{
  "arch": "transformer_decoder",
  "model": "autoregressive pixel model",
  "dataset": "stained colorectal tissue patches (NCT-CRC-HE-100K)",
  "train_examples": 90422,
  "image_size": 20,
  "horizontal_flip": true,
  "levels_per_channel": 4,
  "vocab_size": 65,
  "width": 256,
  "layers": 10,
  "norm": "layernorm",
  "norm_position": "pre",
  "activation": "star_relu",
  "mlp_ratio": 4,
  "head_dim": 16,
  "fused_qkv": true,
  "bias": "qkv",
  "qk_norm": true,
  "parallel_block": true,
  "inner_norm": false,
  "drop_path": 0.15,
  "positions": "learned",
  "tie_embeddings": false,
  "init": "lecun_normal",
  "residual_init": "zero_last",
  "optimizer": "muon",
  "muon_scale": "spectral",
  "lr": 0.015,
  "momentum": 0.9,
  "nesterov": true,
  "orthogonalizer": "polar_express",
  "adamw_lr_other_params": 0.0019,
  "grad_clip": 0.5,
  "cautious_weight_decay": true,
  "steps": 10500,
  "batch_size": 64,
  "epochs": 7.4,
  "lr_schedule": "poly",
  "final_lr_fraction": 0.1,
  "warmup_steps": 520,
  "weight_decay": 0.008,
  "adamw_weight_decay_other_params": 0
}
Rows from block 7 of a small autoregressive pixel model, named by matrix and row number. Rows with one number belong to one neuron. Each number is 128 + 24 x the weight over its row's rms, rounded and kept within 0 to 255. All counts start at 0. Numbers have three digits each. After the name is the row's rms in percent of the matrix's.
After each neuron's rows are labels from the 100 images, of 14976, where the neuron reaches its highest value: "responds to" is what is common among them. Only what is clearly more common there than usual is listed. The data: stained colorectal tissue patches (NCT-CRC-HE-100K). In brackets: how many of the 100, against the usual share in percent.
# fc1: MLP up (model.blocks.7.mlp.fc1.weight, 1024x256), inputs 0-255
# fc2: MLP down (model.blocks.7.mlp.fc2.weight, 256x1024, transposed), outputs 0-255

fc1.54 148:152148136113148100133125142121116126127130145140104118126113132162118095156145094156108152140149115149157135165100158127080139176146102101142110116152123179074123133125119135079105092136138088112136105112112115127077149120123135131137106148116128122125114120160137096159135104139133120126131188145190139115129087151114127136171127135122120151118145112140159135082145096162095137182126098139085120150157130073117114173136146157104128117144157117107152142137091148143115104107117142083123155115144133132099130127143153140092148094088138147098140130100104090129156130123141101144150146082130112096101136113075150179134105080156129089136115150077134128081141143115151140182163118138145113135104109146108086137137117101132130162140148131134176140139137127114136091114055166
fc2.54 137:125130162113123145112179097087158136140117112097106103142127093125105101126188138122137127112114138152085110139112130152101112070136108176153155116129158116156112132102127074118088128137125123148083106103165119112112176104159142132117088142102092093138117132117147135128168122161092107123092125151147144136117132125089128167143146186124124148188121102122130150152144115156126148139146118178143103131165106148129149107120108125115141140094116093111108113142168129142176132142127143122118146134159144147096123102137141096118122127086140116115131164103140154109133125144125125091111127139124164102121110138153153116100163096129209128167104113105154098152090117184144126138160142159112128159143119180128096129145124156089142083127109109133084152131103135087139131113171108
responds to: tissue: debris (40 vs 11.1)

fc1.253 054:121106082107150124140089154158176137142127138128145122143116113111168125126147130087139161105125150110124053181105160112105152137163116128127151152147138091139141178146140147092038098140124095141137125108120146126105161171109054111140143134141130128141135142108128129105152106154161129134143128157098144115186135090138142185142164148095139158133130141095130138098120153102092141163139127122127157178085141147104094142162140160116124149106160096131164121104126127134152120105061168117099142136127166109133143143127081142112157130182118153097161122142135144106113129138129080165093073137124154123115122117130134161104118107121131146130141125143118132133119112123121166126126115119156118103134165130135141141130127146123117128126097138151140084135097104163136088109122130
fc2.253 048:105120113133126104082158128121136099132110115145140100114126161182135155121092124113097143113124089150149138128114113155119117122118078141146142163152127120141120109125103118170124140135147141107089140144146107148159133088148124126095102167148109114132147098137131132117126088165097174109131146118130121181135091134132158105131117187138127113107136128162128155150150148175189118120121133145121157087139109085128151153075122140137125139107092174171147107050132133136089155138151127132153102114121114129124159098147174131185122098098119118137109125126151136151169174135100120117165103144142088136118120125126099089136139108110142099119100137107130101087097158102116122130144132146108176151138097150120152135108083088160118105134138103167144121160062162091134128123140141
responds to: tissue: normal colon mucosa (39 vs 8.5)

fc1.157 045:127131111125106070114107123121153120096098105132139134068147111103090093130096130105136129107098145145137116082176170093137160134166132122047150139135094134152145139122171109113139120141140164161133124157102125116068124133138169113150145150105132112096144188107097118108131154113138125156111146127129124098125101114132111135134118108111107128130135135125099157107135120149140147153087175101160117059151109119177078127145166124129126138106104169143138111090104117132145128135085119138117134127084118120120099144137157152133108156153087094135164130147120137098120109149233160126129138124147134144099150134170110115083119105098131125125121114164144156153159110154109129127117141110164110113143168110154154139114112159142112143137126122141148171135133121101120103136138141
fc2.157 039:122130148116144103160094110142168131145099091131128151137077079109186114101149155104138120122131130167147111116109145169133088120134141116114128105111103164114128125123097123169103148142129087123101156137155097139120135118131154116120157156153071173141160096119130124189121096114119143131119113117126131137131119116084164111133093107136153169117138123137130104160139086128105130161155085127073110127140152134082164162119140134095148110122144085126132161118095157165160112108123124108113102117154145131111168133123135129084125125160121144123112114135140186159115152115111094149098116162090087129122160113113171128169128160121121091105117146132106069129150110114132129137085143116156132125142116136181126137138110122119133153137173146145149205146127119149119152067114140
responds to: tissue: smooth muscle (66 vs 13.5)

fc1.111 137:124119129128134137094124157133123109135106133152142158119150111077113154132132105131090108126121116130119159092080154169139123108165116138112126148144172118104129121142132142123116116136110113137102139085105135139136090116097130128122090155119120127097138128073150108126131131129153076088092091120127105131157120145127145140142138160172141168087080118140117070154111162089161184119133118100085103141115109110110093160168094169132140129135173170092109102113138165176113122135130133110124131091119118123131156138145109125127155093154147140146156145119182116115122146150132175097141139122144120078118136126177126102156118103125086154146079080117141150169137156130145120150159097125088131158105133106136114154112144140112143145147144114126119154159183148112118172162081099
fc2.111 160:129144152133120115138094133117130112116160156148100091138131124104154101159150153108133169149079110190119142131125103140130143112129145140056117149145154121148173191110176104123151136121123131093124104137170149120189161105109072113111133109081114115127137153106147120172142147124091126148121138120106142119149113120147156146134128110119094113109146119119134179085117138118121142108098133147110128165143133146146119167111101134126111134143119124141153123145092164119137122095121096146136106144119099106154106121133105160128141084154105108150103162134099071126146181105115114122110116150138135129127098163119144140105155089121106129134140129147044128145154146138143153083138170117143152125089159128116159147154160095082083154112101114137091114100100168138168108132142124
responds to: tissue: debris (87 vs 11.1)

fc1.396 054:129130101130104089125132136083181131088141142123139132143138138174138069126142103114148087109114160158133105127110132153141161156120085120083153103091144141128138174120114067114124102115113097142108131096144121138132163120110156128103105124120150142179096128124129121160159152126145154125130127145111164135153131141126179108134112172119117093116129108115147151081135116184103112102135154116093123124119099124126123127095121080121137135143124131131134103096140127135141135137161156180182110097124106090126112095132122094145099120108153135118145161129107152191122118173190135157112116127116128141080152156158091101147165116113138142156077127175134126103171131112133174153117138152155073118120122144152141107124133128116149132125104088134147104140134157185097128121102131
fc2.396 044:142149127142157128101153132103164126164122121133131131100109090093139168116124111112166112121122159087152140169116143133104140148150145107132078157121130118094124135098160149112160177084163137159111101150135117124139126135120147125118160142159103112061129114134147121076134051146107174120122105135126108117135112111146144140122137128097154113139158130101112125142113122098124141187101119140139134127139121134135152115062115130134120127118144124124138158169117095199132124137060148108118144142110144120109176118086091152152167131131073167134184110106105133132154166070160143137147151130102147143137114124125123095138101107135099159105136134159123125139103086116087112120091144098133170147147153121109143137107121073126127132116158106151109147111125140130106108167147151
responds to: tissue: smooth muscle (68 vs 13.5)

fc1.282 067:152090126121134166145101134163105135138153078141105140114125142150120101130100090159089131138121148136123145115142132120085116123124114131142117151154154151140103140108094162164136102133130081116087137129116149110178169079178107118131161137099129153135108146115153107147132118132136080112118151093123119109153096131144143096107100128087137161166145151093138146051128125131096164152107151119094135124140167117137167125153128126092115102149122111123150134173134147108108133102115130113095163139152121102105100152145163131116106117112118142124114121101144119129107184117096114123090111144097152100059131116161133113129112111148119103118142113122118135142117106119068120102123120137132117150165187105136138134154119104135122126152080164118099118166045155149169087137150139
fc2.282 061:132130104142124120114120099138142140137146115103113105149193086168164205121107132186139099105139122158170116112132109139149123115087110100127140065126124165094104112118110147102182100132140138129169143144108102169139105149145124107127085137119145116137148149134100164079145088101096145142108139152137140114127082121116120136167176133202125111139091101142120087076126129130124089130125126108124121139136117184130102130129094186145130106114089142173154166108128152142096172142140157121138125125170128135102147108140110118128129115126117096120126091143139138149127097133111140135114126079168127124133159134152106132106122159144149130165118156138118116120138135104141119140149129110153132124121047141138123119158116138127132124118147155083102146119103107143087149128135087
responds to: tissue: smooth muscle (65 vs 13.5)

fc1.110 104:164150129101128179152140113121139149125100114142130129133144159060121110145129142094137130083147149144120107157141120110141111149177129179134125122100109099121152135130133098096172111139147180085091112143091126101125136129163134125147152144082135086132125110165131124116117182118138142170110154117147120145148154111136131151100138134087141120120122117118066148116126087115110107154116137097118107124116185138164098160085112145145120134116131140077147142147120125123069162133127113131117123175125129098078137129131129140114081136132140093169110119090096135134125124125122146127147147100111118211131105136121160145100107126144103139181164086172122140116117121125101125138109123114108121201129109136123108161137132135117113100150177088128130081133150156098155113138129121
fc2.110 129:114123112136122145104142116163084134106166143165126158092124123108170172158117127123097119160146108156154110126095106100145089133128131127081130164134107145122145169059136150186082117145146135133154144117121138139176131115140118122141143121110112114115118121094120155140166081106154157098132117147115114126125084100181100106128100153138088133130129132131108143123118200122107103128106141151120116060119076134148156150138134091104121132174083106126134128150136119153150146161135112117114088137126112124159110130134127146164136127156103128082156139152135098131138150160138122112086082093124128068116114131147125150113128150124192135099098150141145138139089145132134127132159124133150168108117120174109122127152073111132125156128152155150137176107114142125121081143128109
responds to: tissue: normal colon mucosa (71 vs 8.5)

fc1.260 085:145145100125113142089169175132153102120125160150121100123150135106141137123086118155124127137096133141100118117127163129159129117093103128107123137127119137137099131104092124094140127129082112128145136151123131113148190175155116124144155135138127135109088118148149131147136148155112141118187107172109138111166138144155119116082129127129108121099090089146085133162148101164146149098130105185125132068129112125139106123107173167143120073098151113091128119136120132117105143111145121113089114093124123112111099117085188154089138129139125153135081122140157123088179159159120086111121142081166123093162119116101110069114107150089104146085140134138097118173132176111127126142115129098110185125130100139141140120167117145125145136155125127140133117139136138092145124156165123
fc2.260 076:120127139107077155133102141126129096136136082061160147090112133154151121109164140100101138133122087074141123151146157127117157154160149084112098151123106137154148133128136123110122122144113112157130167098100118108118113131156139143133129131115133119131116115096139123128157111088153121110097143120157137102087118159108164137132145106092148144076137106091135165101129163111099088119095160112108129161128152124120164142131163090167165159161106149162111132152149129103125133165133153139152121118084109122140129104149085151138133172102125106119108119095150151139143169097174118096137120149125148135102104082131154142131155142096140114136121133135133130113142136144131104141138093110153114136118156099132104113103201142161153089154171128103109099136123166157064101162117184
responds to: tissue: smooth muscle (45 vs 13.5); tissue: normal colon mucosa (31 vs 8.5)

fc1.637 072:076131139102099138115095115129159155087114083121092149113099127130168140143147107101116116125153098097099129145128168133108129125177140121099140156151148144136170138107168092146091102153142085119141117171146121142172130147128149118154136130149120126147114127103138126129114123114098122132128169165158122138131092162150142112190108123152110124152138114101153086149094120095142100129132155152089108196120134114169199152176138097124118175133180131159098163155124113141147147125149113154184139195083098126158125134125113103144118118130117093134102094107113138149142150135137095146115123114144092164124152150085129106123090124106135122132132105167115083105106095109122120116108129126159119130081118149161142149128083112142120164103141123119116128141112131130143113106118126
fc2.637 059:128139121141120143103140106101092152135155118158113152125113157097136116104107138116155115140129139129164133106130100125122145136108113142160123105135102088149121120144126147129159137113154099124111147124084135126132134056125143139091152139126116091141127157149144087128097107164178143160123121091157112133116163118135095154119135116122140164064141153117129110139128104134114129148135142125129099068123088111053110105096149159055124122112136142091151151102173136109155149114133141130149118115155149141088181075126130088170153151128118117085142132142126149161098109115114174147172124134103115094156142157125128166108103103135131132163112130108142144162155153146113099117118140140091113170128119078135155161078156117122132147157119113143127182138162114122117102123178167
responds to: tissue: smooth muscle (44 vs 13.5)

fc1.743 130:126109103122160138101123125116125077110128136141152160110111101133166122168101118121132094125110158138133130140163141188156145165135092101155134124146144142129124155156140145151122142136109153099109153131129139127132193131109140117133134121118099126095119144124126154144161164088115099119101169110079121106182154166110127189115121106084111127143120130144194152117132109126123138143171149123135114110160181125101150154104141162160130123093145084101100099097180161077152117107121088142095125095130119138129109100112147120169151094162149117105116086142130110129141117136156100136151108099148119122122162070164143107133087152117123120085140120110150122123114156093130128153107124115116137136088150109173152117100110122122128089155124149148144139126155141187085119118155157
fc2.743 145:217110117152118094099132122144132126129121100153067135153069156111129154132130101145098154115149150128138131087152142116109124161127156138174125149130101141118127161109149113118116117132126117185148084142113090099124086112124129146150100152115124108139097125109184090118092110140123148142085135082108160131132127112191116127134152139086136101148099111097114109102129115171124149107133130142152183114142125161177156124085097127116091153174126135096152105124153113142137165091145120142144140093072138120086117138117145161099154106131123134132093133118085146133147130116163096104151095081082139103154101156116138127151128128127097150122155148122128150143161151116123136102159148184146123088135140094111141145129124153129128140132094141117124118146157125150140153136124135
responds to: tissue: smooth muscle (42 vs 13.5)

fc1.195 117:149115166169130102101094161087085177108105125122134125155143143115143127138152147181103144138092139129157131134084164139124116173122160091119126138139157129104125140137087154132101116125128130101107118173159130119137115143130165114155140164112122156181088084102070106099117138104142106109123134085137137135161138110125122129113140121148116144142107134151155116134142171090117132107120113149151161174178086099096102188155115140115082154071170135102181149157095112177137085159137123133141102138117117140109120149125143109197150152155123159115134103149152129143145100121114103117123142118153116153081114125120133137107126135138101139100145079066103117137138145120116092112093124124109146147086137084106126134116157136125115126128131125101139152131141129139125134138090129
fc2.195 106:101124121164113143113121119121137149136109109106121137129085095132087090121150106126130144082112129133135170158103121144121119145107126121144093154134132083150093118080165155130166087098145143163096110187092103063100184103103104129171136132123143117096114149100146131169122127118152090119136100128116119108138147171132118134085143139124122158122179120142126129153075105103113127122122118136139141129169157182159134139144125139123092153103099111137170142125139097118150127164124142125142084131118132153137126134133109171129153121137094108174137136113123094115104152117121136100101148165099122120104124161099132149189165103127123132126114132135119078137123103166127183126086138108132107105099145132149178160121147130143064161110146117157133134136156186113146116150113142
responds to: tissue: debris (84 vs 11.1)