From a checkpoint of a small autoregressive pixel model.
Model: 8.01M parameters, 20-pixel images, arch transformer_decoder, width 256, layers 10, norm layernorm, activation star_relu.
Data: trained on stained colorectal tissue patches (NCT-CRC-HE-100K), 90422 training examples, 7.4 epochs.
Rows from block 3, named by matrix and row number. Rows with one number belong to one neuron. Each number is 500 + 25 x the weight over its row's rms, rounded and kept within 0 to 999. All counts start at 0. Numbers have three digits each. After the name is the row's rms in percent of the matrix's.
# fc1: MLP up (model.blocks.3.mlp.fc1.weight, 1024x256), inputs 192-255
# fc2: MLP down (model.blocks.3.mlp.fc2.weight, 256x1024, transposed), outputs 192-255
fc1.438 046:479488494528485523491525501511503499506535468473509449489469524489507491503511491478526492468504547528514501462493516481523489522520494499468488518482513487469447475526528497465479520541474514
fc2.438 042:486537516454480508552507486520488479509477515493499549465475497555469520545489572485500496503498502526478479497466482503465501482468493492497502486481468473497461458542477505521497488510511492
fc1.439 079:512522482517510502530521481504511494468499503468479469529542477459519487481488490508489535484495505455502499531470550541495512532554469418502487487545501514537480489528524541481508460480536526
fc2.439 079:482543526476499480533489484499474513461555483524505493463487486481482497487518503481508505513499487511512531523493505522511490483486515520529494491519537508475527491465526494519532511488515463
fc1.440 091:484484511467514477507477472512517503546519482459486509534472497543467502530489467486496452486491479457487499512549515531519534481510501453504494551529517465520476524524485530537487520510507470
fc2.440 089:505545489473476480504464491467506487508508463490567538493504506510472544453507524470523478518489530513480485462512508484480494474483527500481505462503477528502510506509457488464489495472461481
fc1.441 036:523475524476493504522471520444500490490507523535511507522504486513536512516498504477509527536474474495512498485483489511511507530497519542506538518471457470493527460516473531485513512503516510
fc2.441 032:490544511513483450468518479518505480496517475509486508506530475457497484452486479508480478494468513511513489550523529496503474506502564460502493495484511528492506499486509497497476515514473496
fc1.442 069:488494491474507521510526486473536492526500481512487502463571528535494466485490495499510528526502490485476444543511522502527441495468513453497505520503476514462522494452500522496528517480503495
fc2.442 062:491547538481491511511465471504504505491506485515514489518463452536517524518491484487525447524473476495489548511489522497483525484513511488515505481507492524523529487469511448510486500496485534
fc1.443 059:484540500499490500477471555478498477487482506506465510488535497519486517502487493513505473505532537520486481524514485490513514448549486482486510462541515460492463547476525499534511521523505496
fc2.443 054:483463518469542465522507511488522485518509531525525466480539485487500451506533452483518485542520481481465460461520510527460476479516554503516523532506483512525488489454465498499515523501517511
fc1.444 135:518503466507461480512485517510482513518489473526464424431434451455547496517500492507530468501550491548501463460523535499503497520499506487505511500512505500475472533487512466520505520528459489
fc2.444 139:511524512538548531498513466501519561459450501476474550503532515519441460531478473547507519508523457513481478491479471506480496495523453549515520519475533491518468471484502498517494493481522543
fc1.445 033:518532531533492478518535518517517503469527503494466456510515463519510526514488491503480527487479486482534527499551511504491510508519472513538484541493465465497461509505500448496497483501500492
fc2.445 028:506490534521502465502476489514443490504484515519477496557495470474463475481490539508517467506492491497506463508522522474489472503526544508450479466523554489504514506468499533512492520495504501
fc1.446 099:565549545508457467444461533489499473504489503440441498525486494512495492550508543511534491496508556546472492530503510525536508478533522531523515533511476479493495507492566471496481480496512510
fc2.446 085:506502468514491502514425503492515521487522524525489519490475510481501527463512497498534483495448503486551529501510466465491449495495489470485442476472513547510519526511455539489468527486504482
fc1.447 083:506481546467477488440454487495484518494470519480462501533480514514529498483525544462501502471521525486508525491489481539507462484521483492455490518500515448493535500485509485518542518493476496
fc2.447 073:519479470493483555507507464548483456481503506489514525537500483482483487486519484491534486518477541521515492492522531506526500463470501500509539449468493497453517545515508476474497515509544532
fc1.448 122:516488495503499475532524517482497515470498512445445497493508489530483504439525512505498491476473487503520531507449497491483543511448537513474526501506539480507521499538556507508484515504452503
fc2.448 132:532562496482496507473499526513531483466523484496506511516529517493503535504533525512491486519497464498491510502540495577490489517519470508482562493480450515524495453446477469516461486510533512
fc1.449 126:463456535481525521507509468556500495501530456454526487497480493517482512516473502537521519477506526495482497481527516533475450481482531522536477535453503512540528449500504530509507536485495498
fc2.449 134:517465486489489485498529497469509517517496488478506538495525477485526511501463501465491462528497511504521501477436523473531506522477497495520535516510481505468512472479518490507483536501487464
fc1.450 084:485473518487422509490485490476506475520521484504483501545510474475484535534428512524541512466479545525492480496429461541458481495509496505516523524524513501501510500488475465454527494511478473
fc2.450 076:528511472498522454539495516533505478501467504512501495486552506527519464502514525516474523484538508469532506517572470479510519471513528497489514488482480499486518493492485477461481474512539532
fc1.451 102:478491500478516446466485522542482504540455490521514479488487444523506508512518487555479482480512480518523464473493480448514494488512522524464456530474503506460495517484487477488478511533494489
fc2.451 098:508433540518482470515479502526520490501516519467511515504485464465508479486530503486519521484496461485506531499529486473497514516479484449535540506510521518517507441512502501521483499487488490
fc1.452 110:487500486538512471530535469555493509519485529493464542456507499485509501492467530496538474504498517512494528496491434434528456477486516519514497511507478489552497497473471488533529515520519507
fc2.452 111:495486499462524507518492480494454541473538497472499473507536516490515508512497510528494455488494476464504472535526535505505501474489480502500527496498534504452507494504520535526503512520453490
fc1.453 046:474501536463476499511532511552530517481488537515468500471498449502498478502499469455498550470504470506555465498509498502539479496465490546474516545440502538496478478485492531535496513514435540
fc2.453 038:517513490526488490469476502487484487501509526486482527531530510486463549483472528517481462470469523529470529539475497522523502496505476483567496549560535491494549549527492529472485500507485497
fc1.454 109:506491470499512466502450493541521502512506502492553470499503495457492531499506500492491493478522491499519528518462480462513548531452503481475495526500497492497466463542465520487505526516528514
fc2.454 109:483539514461483535460510520508514522507498492516442491454503486503422502531471486477505488523503501528503496492473535488468486472491500497479500478557512475484548519496491516484463505520482496
fc1.455 116:500523478485431491486472517546519513518466488518487483467529526544513474493495465481480482486512516506459515501509501512469505523465483510523536492501492501432482525520482470459531489499513492
fc2.455 108:464486548510541478503483526473528488504554508499453502498446469500475499464538475517533440500508472489548483519495486533504511497481522487504524519496514526498494524454521525509490502519479538
fc1.456 090:523515484507512498509494475515538510461518473529513483501492501497495498515452486444530498538535505536526501494481473488483478455550479480510473528514513508495502535498522472483510498516436482
fc2.456 080:480484519530544467477467480495509467528514486506468488463490508514524461524497485525420486473476477493502472491507513526509504462517511493501490506479467528543517492499520509529526463467556518
fc1.457 110:510488518520493497499470520513503498523456492534484501493490487459515500504466481473504506510529494468510517521473500487529491521490534528512518508477545513483470483489470557468485526482524513
fc2.457 111:529503521518531504487502470509492476481500504488486514466543480496501518503507521480523516493504499479518510500480492469510483521483533516475510481503525496549503501536532506498503502524526486
fc1.458 080:516544507502520507518538486479522509517476518522519495488500503522525478496540498472501532491525488475526460501487483502496510500457521504513487519469507475466492514496483459505540507507504498
fc2.458 077:504536481494528477442476501489472539526531471539540453468547515469490491495493534528509515529450465521516489504511531514526554512494485499513538501552485547502541481501490502553517489511493495
fc1.459 077:511497471522489502499485517492525552497505500469473477479529508457533520445457503510493479452529472501501519521499490524516495538499532512502493524535495485454501498516497478519511512481451485
fc2.459 077:494505499544481517504504517474526499474489510532498524487460519509456488508504530492482497513552470490470488522520531493509521516535477460507458483537543501479514489507507534497462476482517517
fc1.460 060:538444510488509516465545492530470515491500498519478480532481494480477481542490500534501490525494506469521513470504480475541515479511513492495489491509460514514481468489496495529516486531506451
fc2.460 051:432544480483462491546517489467507492505503496468499512474533515493512511504526539470474559469479474510511482522506506503472523524475504510525532500511508488503502460468542479417471480480510477
fc1.461 119:484509485477500508488502526543438493460523504486526476526494500513507473501493520494487482475501501505514501508500469496523479533454478508526522472551516491513501503484508486450495457455510516
fc2.461 105:500465571448469492485515511479504502540535493515489500523515487528507485540516512509470477498513527522481488490511533498526476456461501475482498515490505475531509533486432510549488511530490504
fc1.462 105:481533522527426464521490487498527489462478456500484492466509513503526467480462530522526485475489472499524472536494544486512461548498462484526495502515527489506462516481508510495505482539519486
fc2.462 099:486484446500517488445488498476531522504489515541548493525510507486498499528537479524459479524488464529483512506465494471492515491535489464474512500499477493449540513479491512497479537499500482
fc1.463 076:502481505506498475466520534490503472503495486465519518502465521485502495500512507477540518498471494501491492516494530504511530523473482489490480513510469514493492524476473508475516487474469483
fc2.463 074:476555479491498518479470475535527510473497504513482481531526481520481539443483476524500514492452480484504486515480507519513454498506518510508521560478509492526473516476496537533523449499462538
fc1.464 130:518492519507536505502554467489516513451496498522498504494485518509495489493506539490552439514527519534488511535498492499459490514531466479502479518502516525497505491494507502536522508498486466
fc2.464 129:532504522471491475489475487478542474496485522518500527508509464489498482541503523476460460516521505492513505452484532488539467479469513504469505477525505499466491515487514531536512495481528503
fc1.465 047:497522478514470504484501492534504441477517481482525493465475432495530512539477476509507468486486507464529511466502466517544487493480481458534514516461518500538504531522507507476450492505494492
fc2.465 037:490509516521542486490435525503471517517509447540451469456475504473447503486511562485522490526510500530470527510551501490543498515543516522521486505531521529540538505496456505485547484515479486
fc1.466 098:507489516500513510513439484509508512536503490435520512475502455474489518518509497523492489502525468510494506486501490492538499464509473474497520521515472520499509511506532507527511489468505529
fc2.466 093:521495461542513514504488454458488502471487493520498534541522578520467538474499513491523469463485479562498488523519490540505514476488511458515455488505497493525517450473475526515464530514498470
fc1.467 105:507499484481474500473517516530488483541551548511493514504523483499502529496473496500485475491498531513533496531477465489484508507507514494495455488518455535503509481499519478525501546511459457
fc2.467 107:524505447521512476505480520511496542482512477493509496482514517498474456511533516467527511523490504516470548472495508512500515482486526532524495530528527499472490526553491491482474487474533509
fc1.468 102:507518482508480497536491516472517468515485496526516460516510468522534521505469478506518512522487503482483553527512534492508522497501473449502500534455502462490459494478527510538507525523489491
fc2.468 110:440508487538495498488483501519514545507527495468510534522508520501522509467498505524448508503534481501512480521500466485510503490487508538496472485525518512489514484502489519506520529464484515
fc1.469 111:498459519518507560495503508536526472438505480496460493505524488488495505448464496500511537525499482501471531528497523513489482494547490455502465490495511451541480499494471467537554493489536502
fc2.469 115:467462518520498536490528475515475491521466512493504484539497506527526488536496486469490480476478439519514487526541465483478528492503463524525535476499483505534509495475547496467480525487463508
fc1.471 118:492492484480502475488463463521496485536514536522494527549488478479532487490484514533488510500492488508473539509499495516530505512445526482527549454532472527505524481529507500556480538498499475
fc2.471 126:471480490507538529532505479502460547491490464500572474436505522472471516516493538501541508474544504514511520514528526511500505498496469511535450510501472466493528518473554508481476496544479486
fc1.472 057:455506488493531532524537481503502474540509483456457498543491530470519447466521451475527487503535460481488508531502519513505504467530541496486508527478516491494490458506476489511534499457504509
fc2.472 052:464498535515502452537491502478500471495523480497475457482524489491517467535492503523471541485485543501473522534539540508472460518512491522476502497528505441491529534474495499467529546507484530
fc1.473 112:542457529488500485539541492522492521498496535491512423519514526495465512504479507499522506523516532515485516499521512531432489496469494492479522489525521524525487498480525456495468531484521474
fc2.473 117:500504465525424496503462519501506486510505494521494502496495520537519471475525475515502536469474493522494492496500520495522520534530483527515483535493520469511526481499469566472478477521479475
fc1.474 112:428467513472497478489450543527492538504546504520512526523548541515503511527483498483474500438521539498510531444477496525548542443498512467496479515476449478526509490500503502505549483507517494
fc2.474 110:516528515504473506525454509480508491481490521563515507550492450476539469518489492492522483522523469463499471479455513512498482521489490511472475529475491526481490461515496471534534529520487496
fc1.475 056:556471531519511522492496485466486503462509520503495493496486550491507551499504471507512487473507482558542510510498452474557452506509513494502488485530506460515473521526501502484535499509504493
fc2.475 048:465516486483533490509501505513494488524472496533470495480498488502477463555518536535471500520474520529483505521511529525438513528522496512508522490482505536464501482511481497460522483463487495
fc1.476 070:506514521488466507511482498506528502448520542471500525545488480504531487493449517483447524481446502504522530511497545479467528532539527452525484512523496498485512453498514522483490518500498490
fc2.476 076:470468493447508477511492485485473564539503495524504505511525535500531464477489546517446485526532522528459478502489494512521486485489494502527553513500507507505516531491515510483560528474457511
fc1.477 121:527506487504521495510484491476470488490509480541517501522460481507523496482456471493480510491501482488541546527549518467522483513514509498486527493533521491493528553492451501500468467518487494
fc2.477 118:465502476492487503486526557487490505540495463475506525496523504496496546482516539528507524538520548505474451481486511485516476509509500461495486515463540487452515477479479491533449483477505497
fc1.478 051:525444501454526529460553478502500529500511484489507497482467537470522476529501524520511514509505474492492558518481486494534461515491519510544456543486514513482485491507502487458489530504490432
fc2.478 037:465507499508475476481506466520491448485491511541502502541481467514460506517533501457520490509500502483509440533501526509503514515548494474497502481507492476512516552509514533518523498495478547
fc1.479 043:524532517510485492497474473479471492547443507505468483516497545528522496490473507493473502504508451503441494538471500503466519521543469556511501454563532552461487501463459486465527486511507488
fc2.479 034:501504502500503495504475504493498460494493498470455522510527480492473544508519522476517472471513521489483514494520448546466450462461505524557490538515518458501535531530500511498490497483545477
fc1.480 091:518486488515534496500528521521444419500497480470515496497516486525514521523521512462502497491480471548544515501499514513494520528535502521540521481484489519500501498509503507529490505499466510
fc2.480 095:499510464489504484481483477512498489476464455546499522521519529480490515466498516504456493491483479491520492518483520506500476463478527489499500510520488505494502535513493489557536480507498518
fc1.481 089:509500475500511498476514508486508538474486504455528540523454523500441526457472484493512526487499456498499494491540484475541462544518461499496507506502515475482535509486482511489504472473514487
fc2.481 090:477503546531430545499485529535492452488515492486502490490547492484448473533500510516530500489479530464502482507483555491527524451529518491556536505511498528505494467483485455518449508504520501
fc1.482 093:521503511486471506514506519516487511497539524495536467510443487484496452445489536529507507477510491495473506491516488470539505464505479523532486510493481511502489503484512456464514522460456486
fc2.482 099:504491502519511474528453491498530487530499476499496508471497479509565506536497463523455478531554482516535490463483509532501451499518503495473500479530503493531502459541518499515510467541498518
fc1.484 082:540472481510474524464512497513484496454495555533494502503495465500496498484521458493550514495477487496466470510526485498513545499503490494507512537477513529491459534466537514481465469473509497
fc2.484 080:450514517530535486543516503474504500548544455493495521434503556505458490462528530502472444512517505506533525520514512505492447503484490462502497469505502509482537495497452478576547540513503478
fc1.485 054:462508497475507509554486490478492499492472526439500469511516494547516514524483482502487494509512502501502480551518499551503590483510517517497535498524525503498433452481471472500524484473490494
fc2.485 049:468513523471532511521509516541476515482517486557488544519493464477479472488508496482471487495490509474520548537515494526447468481535524505515500510532446487517564508532490481496488496533505487